Rows from expert 5 of block 9, named by matrix and row number. Rows with one number belong to one neuron. Each number is 128 + 32 x the weight over its row's rms, rounded and kept within 0 to 255. All counts start at 0. Numbers have three digits each.
# up: expert up (model.blocks.9.mlp.up, 8x64x128), inputs 88-109
# down: expert down (model.blocks.9.mlp.down, 8x128x64, transposed), outputs 88-109
up.0:099170107171088159138106143160096164147073135173090108150128128186
up.1:136081081148115151112168114159157186112160111083183058053142143182
up.2:134121146119108120143109140126190138091107132109064137153098156167
up.3:112092113101087144111117146083093129137156077094162091119105116042
up.4:081134177119076153124112066136105063116131169104126144164107062144
up.5:107127106141130200119072113142154157092101156133043173125131079116
up.6:098089159192170157169100110093083128141111095141101166156122108120
up.7:157159147122185100161133177091108099159156108123124158113103147108
up.8:228110116100157108146158172132155164087135106118077116157166132121
up.9:131134120173106108083091116176107175137122072114151120159152150069
up.10:168143144124161131104151077137163097146130134158117129100091171168
up.11:183136108088174088110064141106147157092117155192053163121128087174
up.12:161150174026147110164180137104085124181137097186161072140112126155
up.13:118167149111159179189164157135179078201132201127095146157095181152
up.14:138118159124130138142088126139172093098151083123182158132140098101
up.15:130126093122121146135136176079158153180083150118096161143124094175
up.16:123127171148154136093111116135103115125089150142108117127106118155
up.17:150102081103116166133142093116139120128065121157089116029135132085
up.18:143110144080093147172120132119169158096144090047109094118131178106
up.19:187158170152134121132082099085182106166149161161124086134171124041
up.20:149114136122087122051162151105128147081126078089157128123149095168
up.21:162121141106113152167138166173100142204185149194124065196134144133
up.22:099123096142123174092133181178143123144170175177066134051116136117
up.23:095101182112075138117156144182127102153109121138135141100135123034
up.24:124126207146085066134124135126090132136106143090143148153119141123
up.25:161139123185124088190121156154109080105114151126127155114188104115
up.26:117118139160117121126072076129153134089125140080122134107087118130
up.27:158084118184105104101170142152131069140067170135114163115115162138
up.28:116177134117179131123049109112084054137101166124160156114059088107
up.29:160127193114137080148125079141147124037087104108164120136130113202
up.30:058148138104103111171079144097109055152127134144141128136114136138
up.31:183124148161110142169134137117142086104183106179090156137125171184
up.32:112116196123092140123058095115071105094115164119107164126099127058
up.33:124174132158129101112101136103121202079121159156163145154088121187
up.34:192154116069152140117096175144109159162156100094105114091169099203
up.35:135121178164073173133190112135159128137185118119163085120107082130
up.36:118126066186132136083149151152119128083130175187090169157126126158
up.37:137155148108123111205127132137158045079153136123169173106125114113
up.38:163131099115152145083129072100104162139144087153122107086134118208
up.39:160114164109153092179122138134117159121118109120162089144164094121
up.40:177150111091130162119119098161120149139096143171154122170206178132
up.41:149141128179102146093104176087114150122177131086084141155139141131
up.42:172119163170130200088150110123104168137115146170091113137138180137
up.43:135108180084119167158086121189121093107103093141151126157139101141
up.44:122095121136116109115097050170149189117151058109154142120113151139
up.45:155082115193087085107160139118182082130122133142151144166124160083
up.46:067154102156148155082058097180145109128111147131143160078146144159
up.47:143136081119169132144205180112142055107080096120128123148109158164
up.48:074122152076101116123096134094120084116109160083118135106095104206
up.49:074136136119078106076101157125158149113135141131101195082128145189
up.50:121159094169167136161184115147109085147146146149171117092161116111
up.51:142109161156139186162153115134131158165107190183152143110131177100
up.52:116116121113081170115110147155139084098157079148097129128118081173
up.53:104165073166117171128145099178126127158154102148129134097119152127
up.54:126088151096183114151089131099116134104116133137049085110139136107
up.55:119127128143112125154160137135121158153145129044177153134155138125
up.56:126145117076165095135118142143125139078114088104091097187087175122
up.57:100171221077153098147136167097099118126141137102107116153111172100
up.58:161129111117101093189126165116123166070109146080084086121160157079
up.59:133140176146205064152086155141047156151111114117156122153143087122
up.60:133101135162155092096135105176186189137136114176140054130151096172
up.61:154142141146140070155147187114139106119144093070129120109221151099
up.62:058151155059117148120143084105177136146091158112179117158104107158
up.63:162142158081108111129132121072151161108064088134152093199161143175
down.0:130123140134140122098082132139131130149146103131107108084070126172
down.1:109128231107119114091102140104155130103097197127164106136123165133
down.2:150136159060128199141080156147123086078112152169179160105163102039
down.3:079151154148132074111107124198156175169169140156128109112146165175
down.4:157123152107188118104154148105153074113145098135163128151072098092
down.5:125169138183166054102118165095135116167143078133191126135163149121
down.6:149163125156063154131158079085102118150107121096091105122131094090
down.7:120107128116127123155057157174132126163116141113126177114148188106
down.8:146168102120172131197112185113150146093117105156113123122114163106
down.9:051136127185122126131060073103145193137147117144176134107085108155
down.10:095158153112152118149069154090220084152123120123134101128135157153
down.11:126128159128090123086146158065148120096125097109135047120148198121
down.12:153175120080115145122174148134145129165109112182142093148186175116
down.13:182075129100115126150083076118131109116131148145105173126058137101
down.14:086151111147148100130181140099113101183114164120145133097104149173
down.15:141163139125131095138141167112145117129106103050117112098144171173
down.16:092106145115131163108101109129185150122120153109113085169118119109
down.17:100081123020093152158082105119171111132129146148065085111072107118
down.18:135122135080120169172109151105130067116110185125103108155141110156
down.19:152172109148106130140148142110122128159140117134153135111132179137
down.20:098027153078089089084051124148131133153134122150123123120107169136
down.21:063109173117129142114119100103173096087127100113170158105150059143
down.22:154112153119073078146089084107129124110107178052139134154101135110
down.23:114058085132123169129130155109096058112115101113155129155140138156
down.24:146152029140142146083169144105154124166136072079130143110153163127
down.25:125157068213185118123117111162088104167102115092137150153124064166
down.26:143166124154157124102141176192103095177096169144123101117189113130
down.27:116140110177167080067130176169108131139188066097111056133142063136
down.28:122120123128078142124154102081057129090175148076098139132118168138
down.29:145147153151155152089100163136175137080145181144117068106094154163
down.30:162103145104117150107181103114114147147125134122071131116095128122
down.31:084135120169142140151151122146064119144104132174125149108128071108
down.32:188188089129167100126122129144163123108139071062147106090146126152
down.33:170071094134138180202129143105080078106184104122101132169124143097
down.34:121108121135106151165036158118099113131120150070125179129097108100
down.35:116139094164150128087112108099117077135162159125166201163117111125
down.36:133154144126145112106109144162128104147133169110152157111137101122
down.37:139103124105098103154126148113120138141120121127071164162110136127
down.38:144123134074091192096174189099158113145136065149099083091163125103
down.39:111155151165131141136138148088075124153114150137108142130118123141
down.40:127145094167117109128140143147151091193129141118141130090131123132
down.41:147106145142114093193089069137082196110138138105110084193120152157
down.42:141156145187106071193105163146127111178181096079159126097145120205
down.43:114119109091139119148152171119171108174133117124126133139112100175
down.44:136145164167112143075136183139114093147095116147143117125128115155
down.45:150125140141139121094119180195134117148168107093106094141035178144
down.46:119144123095126130116143163115152169116100115151139085111126142103
down.47:104065131144122070137111165146137136158148120129102128085184109113
down.48:102140080176133175139070095155121153145042124186162063181177071073
down.49:117123119107078131110093131141170149150077178176127162109059160155
down.50:109130115117113118101136126132114131161182072071141073122130062100
down.51:128140095102099040088094148114136084113127066071086103082096120116
down.52:131139184150123100123082094096128162088111187088121150115097145126
down.53:070134071141126137111099120155098149137135123127185128116112026110
down.54:145110094178120131107176103157125127095108109099189142147114086097
down.55:146079115105116143109100108118120120172134074152138147155132128107
down.56:164185128163142098155145099125113127167097143144127113083115137144
down.57:086132114120132171148113104132114058159154115125128147080104110104
down.58:135176132142120166151116181076101082126096202118139125145104181213
down.59:080131110114089147083242145126079132122163135165159070105143116143
down.60:091129147141152131093096081138140151151142075189203156165128116153
down.61:172102117141126146110155134145118076103144165099125098160087114109
down.62:133167120137128110135110192176080101082128113184141113142142153062
down.63:141136101150126159092152153153106083137172174078104143088096134112