Rows from block 6 of a small image diffusion model, named by matrix and row number. Rows with one number belong to one neuron. Each number is 500 + 25 x the weight over its row's rms, rounded and kept within 0 to 999. All counts start at 0. Numbers have three digits each. After the name is the row's rms in percent of the matrix's.
After each neuron's rows are labels from the 100 images, of 14976 (inputs lightly noised), where the neuron reaches its highest value: "place" is the part of the image that holds the peak; "strongest on" is what is common among them. Only what is clearly more common there than usual is listed. The data: photos of plants, animals and fungi (iNaturalist). In brackets: how many of the 100, against the usual share in percent.
# fc1: MLP up (model.blocks.6.mlp.fc1.weight, 384x128), inputs 0-127
# fc2: MLP down (model.blocks.6.mlp.fc2.weight, 128x384, transposed), outputs 0-127

fc1.97 101:542497455497483536523505474512458498487477468505509502458503484484491483494540512503520469480531471424528504478521529512484488482562524518540500496462452518496488490452483504510505504505517539486525523505494495451513549526488518461491540453539506570483483520456496480470482459495528477490524485519508490497502481473502474474496468486491504495527524491486489471475506494490479490472516
fc2.97 105:459496464491530476512465497493534484498484456493498516513533496535508504505444543512512520532509509562483471529521519494509472516488489503500513515477513462520524506546478508504533495496490483480501499512503557538526491513518499537499469487475529461518499482517463490498486509448485482466537509501487520487437490480472497497459512482466466503563494491481508456527475526487522529562499
place: centre (29 vs 6.2)
strongest on: phylum Arthropoda (61 vs 30.9); class Insecta (60 vs 29.2); order Lepidoptera (35 vs 13.7)

fc1.45 115:505489532489521472518477485506494489492534494516478490514497477452518482541437464488498493487520518481513470507519503494502530453473518529490481467534493490468518506516492500486487561496505489451510508490508502525561519470489478478458460470496483530513465523476544450541503481534537486465509494528508483497528475474515512512522493487539473495502477534553498556482505514497522471550514
fc2.45 106:513526476483529482475513470470461524475525500488521486518566491498530531479501474500543479532506522497492497498446514508474521462528562513563502508471504489508488475496513486499527524516483503481479483489486483515491493495504551502470508459488495507534513455539506525552485518457479490456525490486534505499504500511527456508514474454511532464504484494493471519499545457514515530478459
place: top left (58 vs 14.1)
strongest on: class Insecta (69 vs 29.2); phylum Arthropoda (69 vs 30.9)

fc1.327 090:507511494491500522500488467485481445516483488533447486515514473460476485487464480505524507504467554468480496499445481478474463472504498513477520517459424529495485470436496483484544547532488478496520495470491518513540522527505543495456511499510505499481484491514491509518471487514467511473474464520520490482487510508467482477540517493506472463520490445493476528512507482515517485513530
fc2.327 092:509532463498537537497518510482502497526522505511553536519494561500531497481540520474480501510518477522529520505529455498512498496513470461494446466499537480493527472518443531528479483475480456498509531557474488514518504490509467504502452490506474511530501506444483516503468521470526453504552520493450495529536462486513472490462492466483514502509497506508505502494503492508523521512507
place: centre (46 vs 6.2)
strongest on: phylum Chordata (92 vs 60.8); class Aves (91 vs 55); order Charadriiformes (34 vs 7.6)

fc1.166 094:483458500514509494458516484513487490504435528502494492466491469506489518515553485470467512530532515489530536512489504512455487463467435490516483492491498518486501474515498497479495499508494486550495493453495483514478499507510502504530503458521483460522494485492477494509498448480492494549479479479479545478541441497494503449532461508489449490520472530516515485514467466462500534472532
fc2.166 086:501539534475493491495500493517474550497517461547524495535510530529492504516484516479501472514546485475530503457513499497488525478482500483474506469494521520535505521501441531488469491462486525522480461535500457498472488506534491502465474546441534497491502518529499540456468500482508488525508529499487471521457445492480551484471531483543483511507534503477509480465483493483521510505491
place: top left (33 vs 14.1)
strongest on: order Lepidoptera (31 vs 13.7)

fc1.53 083:512506509508527472531498523494459489507476526498475491442471461525512500471480490458494532508511523490516514480485496504482512487547486501503482509511477475485469487499451506447503541476504502504511504520469564499509489567467489531480523523491425477508524459479498519500494486511495497514482508486493475446521502500497550505522465554501506509483525503497474460542517501521552499477540
fc2.53 091:486485493466500507476497469526517523507543467502490487562533534490472506514518473499519473502463473547485457486476478460515510504498476504485492493481500487571527498493510486519508524520563495516470520456516462524494515489515492480505472478486512508507494532563485510456481499509481472486528507462516482518478503496523502499462515456502516512532472492504521552431513537487463471513487
place: centre (66 vs 6.2)
strongest on: order Lepidoptera (34 vs 13.7)

fc1.226 115:500485488507514482503484422500463505485518480471517461508489529489512537482479484522443504474542442520513492531530517525482476465552499483511478484504543521523513518464501509505488493465515483528498466537537487475460503477499489501499483495508482495523503497508521513533512443471498464487507500487536477459452472528489519526499484500516514444482489440538508515466508470486521496508528
fc2.226 105:487553525488507514502487522512501468507475499493523566469507464552490486531499499487512492485526520482508506481453479499529505507485512502534482496476497389500474524517560518489525494511472527501484560488445546495514484480461504504475512511506508492511509476483483479484484496508505519472498481477439493511534508483490497502504487498480481520501495548459503515513498522504508488568487
place: bottom left (32 vs 14.1)
strongest on: phylum Arthropoda (65 vs 30.9); class Insecta (61 vs 29.2)

fc1.103 104:530503487496478533514446486465489514488502493493490503549477501444474510504499527507501473498487500467503491508505511509470449461499474517476516491472456526478463460451507506454496449506480461463530494434486539509497471493479536485478471473498493490473487506499498511525483493499513523483511477509450500486538476519531489460521535516520498450528478547529465522514491489489476521519540
fc2.103 090:480508477489513475469516510476483475496447495456466482520547519504495511517503504533501523495496491483478475528516509513466533511535516513513484483508537526520510495533455500515496526496474501498512549562458468465484496476483465502505472491510474498538526537477494468526494496503534438508491521506497436488484505522487500502489456510523479528485522447517504413508515508513537514513519
place: centre (35 vs 6.2)
strongest on: phylum Chordata (94 vs 60.8); class Aves (93 vs 55)

fc1.199 087:521487483520489498475484567488520460492489520510540508514482507495493448498534504586464507482511509499484466494518492512496500502494501532508476481522502478504498481482532501514515451478522505544498488493521531491495510524487467501531515517484490502509489528499456491478485453493481456547450530496473503522455451530478483501483516525493451546503519462511469458547490509509495527458486
fc2.199 095:505499471487518524537468464480512504490481498513526522516504529510513547506482506495497493492470512484542574504489530515484567553500474545504480467442497501523484523473500489508498529477486487463453484542504482485492464507484496462453533501528536482532542477469508510473497571509517485457520517519505494512487523482509503530475465519492506455494525528499502486476490486505519486516514
place: bottom centre (26 vs 9.4)
strongest on: order Charadriiformes (25 vs 7.6)

fc1.379 106:463490538501513520513490507461520463466507494515513506478477498535490487478512553517534487462481448504502475500509537511505473459492476469490522480544512511500488481477479464467520477462502504530475490499490497488487526488533493501484453522507546500535519495533494473533493488501473524530478529519499491533506439470458448520513523511495526452484497493530471491500465549471533511448523
fc2.379 110:465489487501501497478509516513469527479475486504529507570520529504541503553518494513502537516532494509522513442540487499473512487459505454496518538503495500481487501486544498487492456492489514476524514519484493467509469455498514504533544501500498526487507454498521449462493522528479535516489507502449556473522530494466479473490509499500537493524501460484483501469540518492531508448521
place: centre (29 vs 6.2)
strongest on: class Insecta (89 vs 29.2); phylum Arthropoda (89 vs 30.9); order Lepidoptera (62 vs 13.7); family: Nymphalidae (45 vs 4.6)

fc1.251 113:476500524503508496475485575499458508546473476465532528490462482485486532526557494516497520507513494515503509507493512520540511495510453485476531472509517537490489508472514512507454559494518528509497534493528464492504500519508502511512527458539501478518552494539444509522473434491525512535507516509486505496504517477521513501528468471500507537500509518529475513533493502457498523452507
fc2.251 093:529517495482477522531523529473499486494528557491486494527509496498518497518491469475486486497482525483553488484486499444503502474454522511514503514501529501519480463525487528493528513468520495483517490523501534545499495469503524494505425537523463527503497532479502448485478502459473446488564492499526504486474511499511550490456495513536457480543480481479519491450490512483475501514494
place: bottom right (37 vs 14.1)
strongest on: order Charadriiformes (26 vs 7.6)

fc1.196 112:500520539531481489475531525514515531532504517494529515503501529495516497495525470509536455548455548524518479494490540561515497480486490497496540469467555465493508502468459497484521532499482483554559485505478494514488499530560511496499511489491501532534526515490506498503489504512537475497482510518515535500554532505495472511479484499500487532493511486517527465452472514467514521496448
fc2.196 096:536503512487494512508498530518500513441493473557453458507534508512443458485520521471503503532546446502488516494479490503454473523481487543522497525509504536520550487509503495495515470470499500495524522507537562491521535494535506504554507473513505499503477467468528495478495530492477518471509496469472493523491504513457469504495482494491529495475498509447528495462497458515498506537521
place: middle right (35 vs 9.4); centre (29 vs 6.2)
strongest on: class Aves (84 vs 55)

fc1.258 102:516488494509528543450524494537516521482490505521515507518512498490466523488474509538551521484512533479514533521469491492505498581527506515553501490488502494518484490490505452493448489513478494531538488535547483539529509538558500518482496522515479526549502534510458474506510507489495503515534535498484485487484530472497568500499519478515490461504534532531495473534498479501508513497502
fc2.258 135:451497497505480461552482517453512488507496512513513516492501497518535530498538499483459468527488483535457483501517521487495495452520491512487508521533481527421478554523482484492535544501504509485492483468519522500451514482516492473523514461482540505483466472483547530519525474497489476531488479510538505538476498485481455495543470506497517523486493509481545497470498534488473528506502
place: centre (92 vs 6.2)
strongest on: order Charadriiformes (27 vs 7.6)

fc1.29 099:457540479500511463499511490505482512492489489501526503457489480514490498487478452485485494484452546492486474491518512506437500517476485497545493563484527498527465486484498482479497526489551498491454525520517482510497518529494512514455507455506464515471539507529466540494500457505516495515480509453511484522472505546527470483531511482524530490486455523503537475490547463520470484495529
fc2.29 098:524490483478521516503458507470483463544502514510484507529503515479513498497479460520463495479499511466514461470491516500499543495451494506505508455541518485500505528445540527470496462504454506505499501478529465505511436490566529518529517526490515514508528482499495497489491484528472502476491477551498506478504509467499540492520496514496474485516509479540496497474517566495523458436478
place: bottom left (37 vs 14.1); top left (36 vs 14.1)
strongest on: class Aves (88 vs 55); order Passeriformes (54 vs 24.9)

fc1.366 118:520545532524490495518459479536503544523495524471479521527498466528522459502478496557525427535483493499528523517511509547562496487498490524502499492497499473509490459515505487488503497497508530461505501524520533537484528502513479538515469528519550495535517540509508499504455477523514489525479472531479549538501498532475518486518468527531484480488528507534504471502482514480488522490466
fc2.366 105:513493473516484559463484506477517530540503507566457511482474496482498527518521480488516500503500493478477475540518513453490474509499480456514487505504527507517557518518526517498533477503476500486533518520487477460534526478472506494485487505465486510509483458467498497433499531545497505495517521489513532543502521491496449472491528480501501518498523551474503450438525508508478536491505
place: top centre (31 vs 9.4)
strongest on: order Charadriiformes (25 vs 7.6)

fc1.214 116:541508497463483505531478530535523531529492501580527511526489501491476508484491488478499512481512540438502511545499510538495490511463517552468525486490462473505492499480528531498521525539518479485508527486511508543501479484519491525498455507519533510503529534556456501500537462479484521510520516504484504504528543512501484515509487501489525521535563483489489558508509486524465505505497
fc2.214 098:476488453506513486489461455489498536510490532467515505491501541497502498488493521533495521481484511526521527516561519492525480508527466442450474476507472530482517516493473473543514471480438510524530475505496499452527557479507514533457560497505490497472519514493523518504451510503494524523456501558511518481492505481535500492534520508528482494463485513473488488492514524497521502485503
place: middle left (27 vs 9.4)
strongest on: phylum Chordata (97 vs 60.8); class Aves (94 vs 55); order Charadriiformes (26 vs 7.6)

fc1.278 083:490519489479475531512510512429515491471546503570495472500528491487531498510465507517518557526505478511511477511519509459476467459484497543511546509517509509504444504498499520538490496513515483475469488533488498518485498545504476519498501478494468502503459506517486516496490543474495543442501529519512481496507515511521496543506527525486485483532493513527491515471525547490438482548495
fc2.278 093:492512454529512483501510466550511486543518485528521572491487512489483486485519538518507466507492483503477476512542513529515496501488491471514519492522460497473486526520499431462486513480447499500500481516527491512502509494507467540492498532464525521510502486490516501430527493497520510502518507507529520468487489553486508479470464548519502479525523462508507493518486562536468521549498
place: bottom centre (61 vs 9.4); top centre (38 vs 9.4)
strongest on: order Passeriformes (51 vs 24.9)

fc1.85 114:500505479482536497471500518551511484516503490504512517503472533529544515481491531484519488510525510472503477497508508510489501495513481512544524497502525521479520476521548475496502511476540505543489523505477523529489542483496461519501538453471529512540512492534490508512514473535542520527551511525539495456472535507533546484522502565508500493533542535503511518505499549535480533477546
fc2.85 129:503515531539513491509467461477508514491503508496505479506524470463447486491504473512519503484481503531479517514544479516505514492499511505442473490524493511524455483492496538509476532533499498495506511491577460476502470544556511491531474555540493499513497485448526495527520510474463467490508500508441529505529493474490461494486483434501508528492467474536497518499494479504537500495489
place: middle right (63 vs 9.4)
strongest on: class Insecta (62 vs 29.2); phylum Arthropoda (62 vs 30.9)

fc1.32 088:469505506500467517510523468485538446521494495549485529528521476486534511552480473495487449487514465516508515477497496513527488497510507522541500490530475496535512508521510520522515526530507471500488438512525529535489542463500528541514460524493501506482495538487508542509480510513510520470512487516545454513453520517523444480533487453505514458514475527547510500495509508489497520537485
fc2.32 107:510457517492504492529518523543500562472510495483517548537485513493485532482507503489484479512518499550511461551524497460497555502477458465492479498480520512462494515488519470489471497486495483461502516528537477498494493510537516468494546459493525485471513480496541445517489504460455463475512487529507493477504477516478528503476526520487539497470529465460500532522521477507513520530510
place: top left (57 vs 14.1); top centre (25 vs 9.4)
strongest on: phylum Arthropoda (78 vs 30.9); class Insecta (76 vs 29.2)

fc1.126 082:531497541494493514541526492507501513517526496524528528540509516507501494512488503464526518468473480462550499497525492481540495534506524482500487457495505518502530465482525513507460507510516512515434493537521518485501483549491518504482498543510480535482525509482475526532531514542520552514502469440459488511502522515518492524482537554497506500538529535502460514444499458480529498499499
fc2.126 105:493515491501522486487500525503494524491534468474467535466512497496480485501521457556493499512515523508505476527552495533492482520513487462491572548492507497539524466507471486491494490517487516520537494493546504511535493497525448478517496497465488503514498523521502474475462533486482533492522486529505545447508426517532491490479521484494527452476504493531482496526474497515534514447515
place: middle left (48 vs 9.4); middle right (43 vs 9.4)
strongest on: order Passeriformes (50 vs 24.9)

fc1.283 114:458548477466470482521524484518478495505531515510523511488492502520513544478514556488459507514486474494501487469474508489508487432523490523495460472520528511475493518505525565546530492520517504483496493495511510500509538526496536530457526519499561521528471527483531510508492473534514452476505514490520473534505531521521460482532443522496492526482496502510494511471519517534459524493494
fc2.283 106:536479492523508527520454514472519510488482493486453519523501511509479466497513438514531476501508531491476513542546505538472496538503513500524500535506482517516486468481457458484459526489510556487497485509468475511482486480509473490532465481471455472446518482519438519494512512483485534512488506478493472492471472450491522491505564492485486474527534512508506477524511503469535512500490
place: bottom left (50 vs 14.1); bottom centre (25 vs 9.4)
strongest on: phylum Arthropoda (65 vs 30.9); class Insecta (64 vs 29.2); order Lepidoptera (34 vs 13.7)

fc1.207 098:478454505493487461476472490485483496437472506495502498492485509529478501468518450492483481498484509506554548493502516510489514478472453485549513522517482489510476491486488515511467485465540488515485487507522462475454497509502513504526491475516530467533479506530451521485465443506484515539470497496496505513522452510514498490478506484469510504495475534498509438479514474507466518437555
fc2.207 090:501564490513487523491549489482487503476493504520482502518505474463548516526507468454491515531515532473521469444486442473455535465502508492450514433460500501552533487491491518489520554486504507520510481478502523489507498495490530498509475524514488511511495505529478489483463484512459486525526502523483496516499517467504507473527476490518470506507538522517449511550501486463515484472487
place: bottom left (44 vs 14.1)
strongest on: class Aves (83 vs 55)

fc1.188 127:512529525510492496532514508466501521501469528463493465520527488497480502529511482513490511502496502527474536525470445500544501486545493517481472506504533500531525520451450507549485524509495487463542477490480538511540498533529557489505476516474499510490496526496507482527492506458483470520476484497480479541513530494503469542491500465472503451490456548519508527503483449457534517491491
fc2.188 146:486527476510508492496444441505488471498496469531531525488519506469480494525481487503495530470490460522512471521559516495496540514495509494463468480499435522495451512520531517504508485527494526511513531484573473468473492507478449543494530526526496511498501481496535529456502507508510484491531523516500501486518498459515472445510463520532480510529490481512485495510509517562509495501491
place: top right (57 vs 14.1); bottom right (37 vs 14.1)
strongest on: phylum Arthropoda (66 vs 30.9); class Insecta (64 vs 29.2); order Lepidoptera (34 vs 13.7)

fc1.381 084:500479494530487482463513516501472472493509451463497477484503492493480530517564460510466481519500496476532510515499527486521514488524477504519498463488512499474483499481548533514511508485526527560493469478536451530453461496479482503473522456503491505544556479502469501474505462561517502520494477514501531492496487499509495506536483518451452501486511517522511469554498492458516525497508
fc2.381 090:508523503506541472481487519520529502473473472488457519506518513464485523518524485459514507508536514462553527501502509531512479444494454486495511490447509523507574546495546498438488497468511490519522528497524505461511465492506460509462537517512478448510552501486522506457488478485476504501501475514512527493503479470490506481540532514512502528484494480525536490512493520494527477496501
place: bottom left (38 vs 14.1)
strongest on: order Accipitriformes (25 vs 3.9)

fc1.268 095:481527495486499539516490492484518470479455458540455506526528548494523496458446509529506479492506505538515492474510484541462523501495525505544452518490478517527520499479550489510526495543508465493484474456531465501474489492475487487520460504513509479513483529500492500538532496472531491512533492530472514546505508446527520518509488530525492487478518502520448494524488537458469506503489
fc2.268 100:492526499495518465517465518559504494494499521521538510448526531520521524526504497438524468513513485522526510480526492499470514481507501495488529509519521500559490491531480488420484523475539466464519487497519489502533484510482517522535526470502514476468528472538524487497512457498489521503509499546450492473461451495524495486476455481489527476507511508482495548470508510475503493528515
place: top left (48 vs 14.1)
strongest on: order Passeriformes (51 vs 24.9)

fc1.165 123:487510493499529526497497499474520475481517510484492485481476537505513501501496470516488496488506518484513519500492478515477529534516514485497490541472523522549461464496500554501525478485507586466500500500479490511490502488481514538485506497518497559459479519487502490507488464486517459448540450474516498497498523393496502525529496517525519492514515559510496513492473464522485471481490
fc2.165 105:493474507485472504477494504530472518489444451480488539532514501499518524524480501462505496501514487496484479486498502509513467463464486520498490457509480498423543486489533467531506518468508447500494551482493515482475496483527454497499520496491492503545519478553508521478517516508520520556483523543495482510491513585506510484492488497459485472530462488508527521498501521464484503526507
place: bottom left (37 vs 14.1); middle left (30 vs 9.4)
strongest on: class Insecta (61 vs 29.2); phylum Arthropoda (61 vs 30.9); order Lepidoptera (31 vs 13.7)

fc1.264 123:477552471476457460518503504504469482508508503506527487475493511521501515493510546473458506510482477486495493488496483492532509401507491522482473472513521516500485500504533568540542484507527502501483508506479522494522519524466525493467557545494538485521462500472515516519488461517526440480500524509522492515498515532518475502527456530487499519495472500516485519480538504535474518487501
fc2.264 110:535462512510529500500478503469519533469523512477481540533503521513501475496527447513521487487527510486459505524505497551474494535513530506502512558484506508498490486463475460491502506492514536471498492531489502499481496495542468519530462454470458488463539482506476487522519528482477535517502499497503474493426469433510511481495540477501505475540528536514525471518483507466519492512485
place: bottom right (50 vs 14.1)
strongest on: phylum Arthropoda (60 vs 30.9)

fc1.219 097:505496547544505529477524539474507498523497535492553539485448450506499495502528490484522521498506470516475464499484520487550488509521483507458522530516494518506500502478526497522506539491518527471483480553498479497519491509445474497490510495519462484457504540473478491464498447537518523524505536495547478495486539491534504485504486466497475520499520500529456512479463494464487486494449
fc2.219 095:479517478529553488538517504518542546470530533494482524495482475522516494510526469488487467496519505545523496482506500459541493524497476506530474486480563482434513504510517526476509491492505441484491522524478480533511527469504450445540485523518480483540530496466505492483497519499457470503497489495469496480524549519507536488497472478535494507487531497462516506492503530516481516500531
place: top left (47 vs 14.1)
strongest on: phylum Chordata (99 vs 60.8); class Aves (97 vs 55); order Anseriformes (41 vs 5.5); family: Anatidae (41 vs 5.5)

fc1.109 110:523529503486503485502498529517484532581498488517475520503524477498437517525466481503494468459484531519488500521499507531510462500513541505472541515489467474522487497447517498499529489486513510488497526467457480530470482481526534529475497511505509490501508524523477499489474474513493498476483517499474509466555479555489519502525440510522507545526544510513510559480497482490498452524506
fc2.109 087:487514453519492568495472459540530492513528498481493441485490486474517467493527563522516526504497473499541507533452518478480521526472492509534502492470472550470539506491499519525459480529478508516514525486525544526526500468471484499493516492480532506499507500505499521533489547487513491483534479495542505486501558496468498459497517482490474500495548464516501464477502467493484506491509
place: centre (33 vs 6.2)
strongest on: phylum Chordata (96 vs 60.8); class Aves (95 vs 55); order Charadriiformes (25 vs 7.6)

fc1.333 102:483468510525489515549528531472492450418498475534502502499488486516533441515480524519509532488493502468481479477483515518463543481460471516490511481530529512493476453556505523510526526508452496500491516480509520486511494560542485487512499496482519484491487512501506514457530475509498522478475532445478509491469493495531526541487520494486491502531475502524541488495507476539500509489468
fc2.333 106:526481504474469454482508494471525488557430500492528488524506493492475512443518509530472519498508504503526475537532506505489529554486524533534515511461486540484504513440505498491476503498532467489495495522487489476544509421481494504462488543503533500508507465512496495489510531500496518456509472490485502530508503477549510465492466493540473492478525516459484517498487527516483501491525
place: middle left (26 vs 9.4)
strongest on: class Aves (87 vs 55); order Passeriformes (58 vs 24.9)

fc1.271 115:480517498515549525498481512473523476484504504495490472501486517490506484497503458509491506509497513488528502519508503509503521532524521479528463533499523515562463471493473559502521475488528579491519487493500484510512507525473535550529517520526498562457464517477503494507501456516529478464537445501516498508495536417512502520524520489521506500501519549515509515479480479526510492471502
fc2.271 106:494502488454483505469479501529473482529487473474500519527514510484523518506464519477512513482519481487494463470488485504494468474464480535486511488507488495437550509494512436525486492475523445512497533489490518532492525519493430499490501496490501473546554504533498525469521544514512534545510538522496472517480519576494511499485502510471480482521468478518517495493516537475472492519514
place: middle left (46 vs 9.4); top left (36 vs 14.1)
strongest on: class Insecta (71 vs 29.2); phylum Arthropoda (71 vs 30.9)

fc1.237 105:486486497486516478469535491478518502499498497491520496523486542492529490514502515519481499532476438507533497509456489533485550523531498486475479495504534509503521491474466491493420502478498543525502496551499498487510495528445466505504496478503449502556520469470475500468470485505559487530483569517496510524491519483476502511494470475498465512501529479512516435499503490510492539504509
fc2.237 086:524528475493499514487518483503471506510516489485518489508495493524502526503475522486472516467504511479453544508519491470475475516518454525517522533511455525483540513475442495500586500511483461505525488481505518515512482463522485479521474526519508462456494515485525526530510522491502474471473457504525524508500440491502505488579510527464463510504488482520493518520516486485531441495500
place: middle left (27 vs 9.4)
strongest on: phylum Chordata (93 vs 60.8); class Aves (92 vs 55)

fc1.26 106:515536506546522533512468515534477531522491527492484510518505543500468501484488503503573533495544525481515534543499480534468487507532509532523520494503547496483483423487494484528489511506528561525529495487465487506507516513522482495510500564507456487502500498513477522486518487502504466495533505491508501530524525494468569521486526517489496519514531505545536478501519516476500481503480
fc2.26 142:460521468459491465506516483503496494495544504500554529514493459514511508515525512548422481528458504546476460472495526482493468480512497502469518530528479525489517571495522518490506517491483464489504496511556537499513512515516491485468506445489541519504453500505513481521494487488467504510499504496508484491475467515504452481570504526505513519491506501468503490517474513495491526482535
place: centre (93 vs 6.2)
strongest on: order Charadriiformes (36 vs 7.6)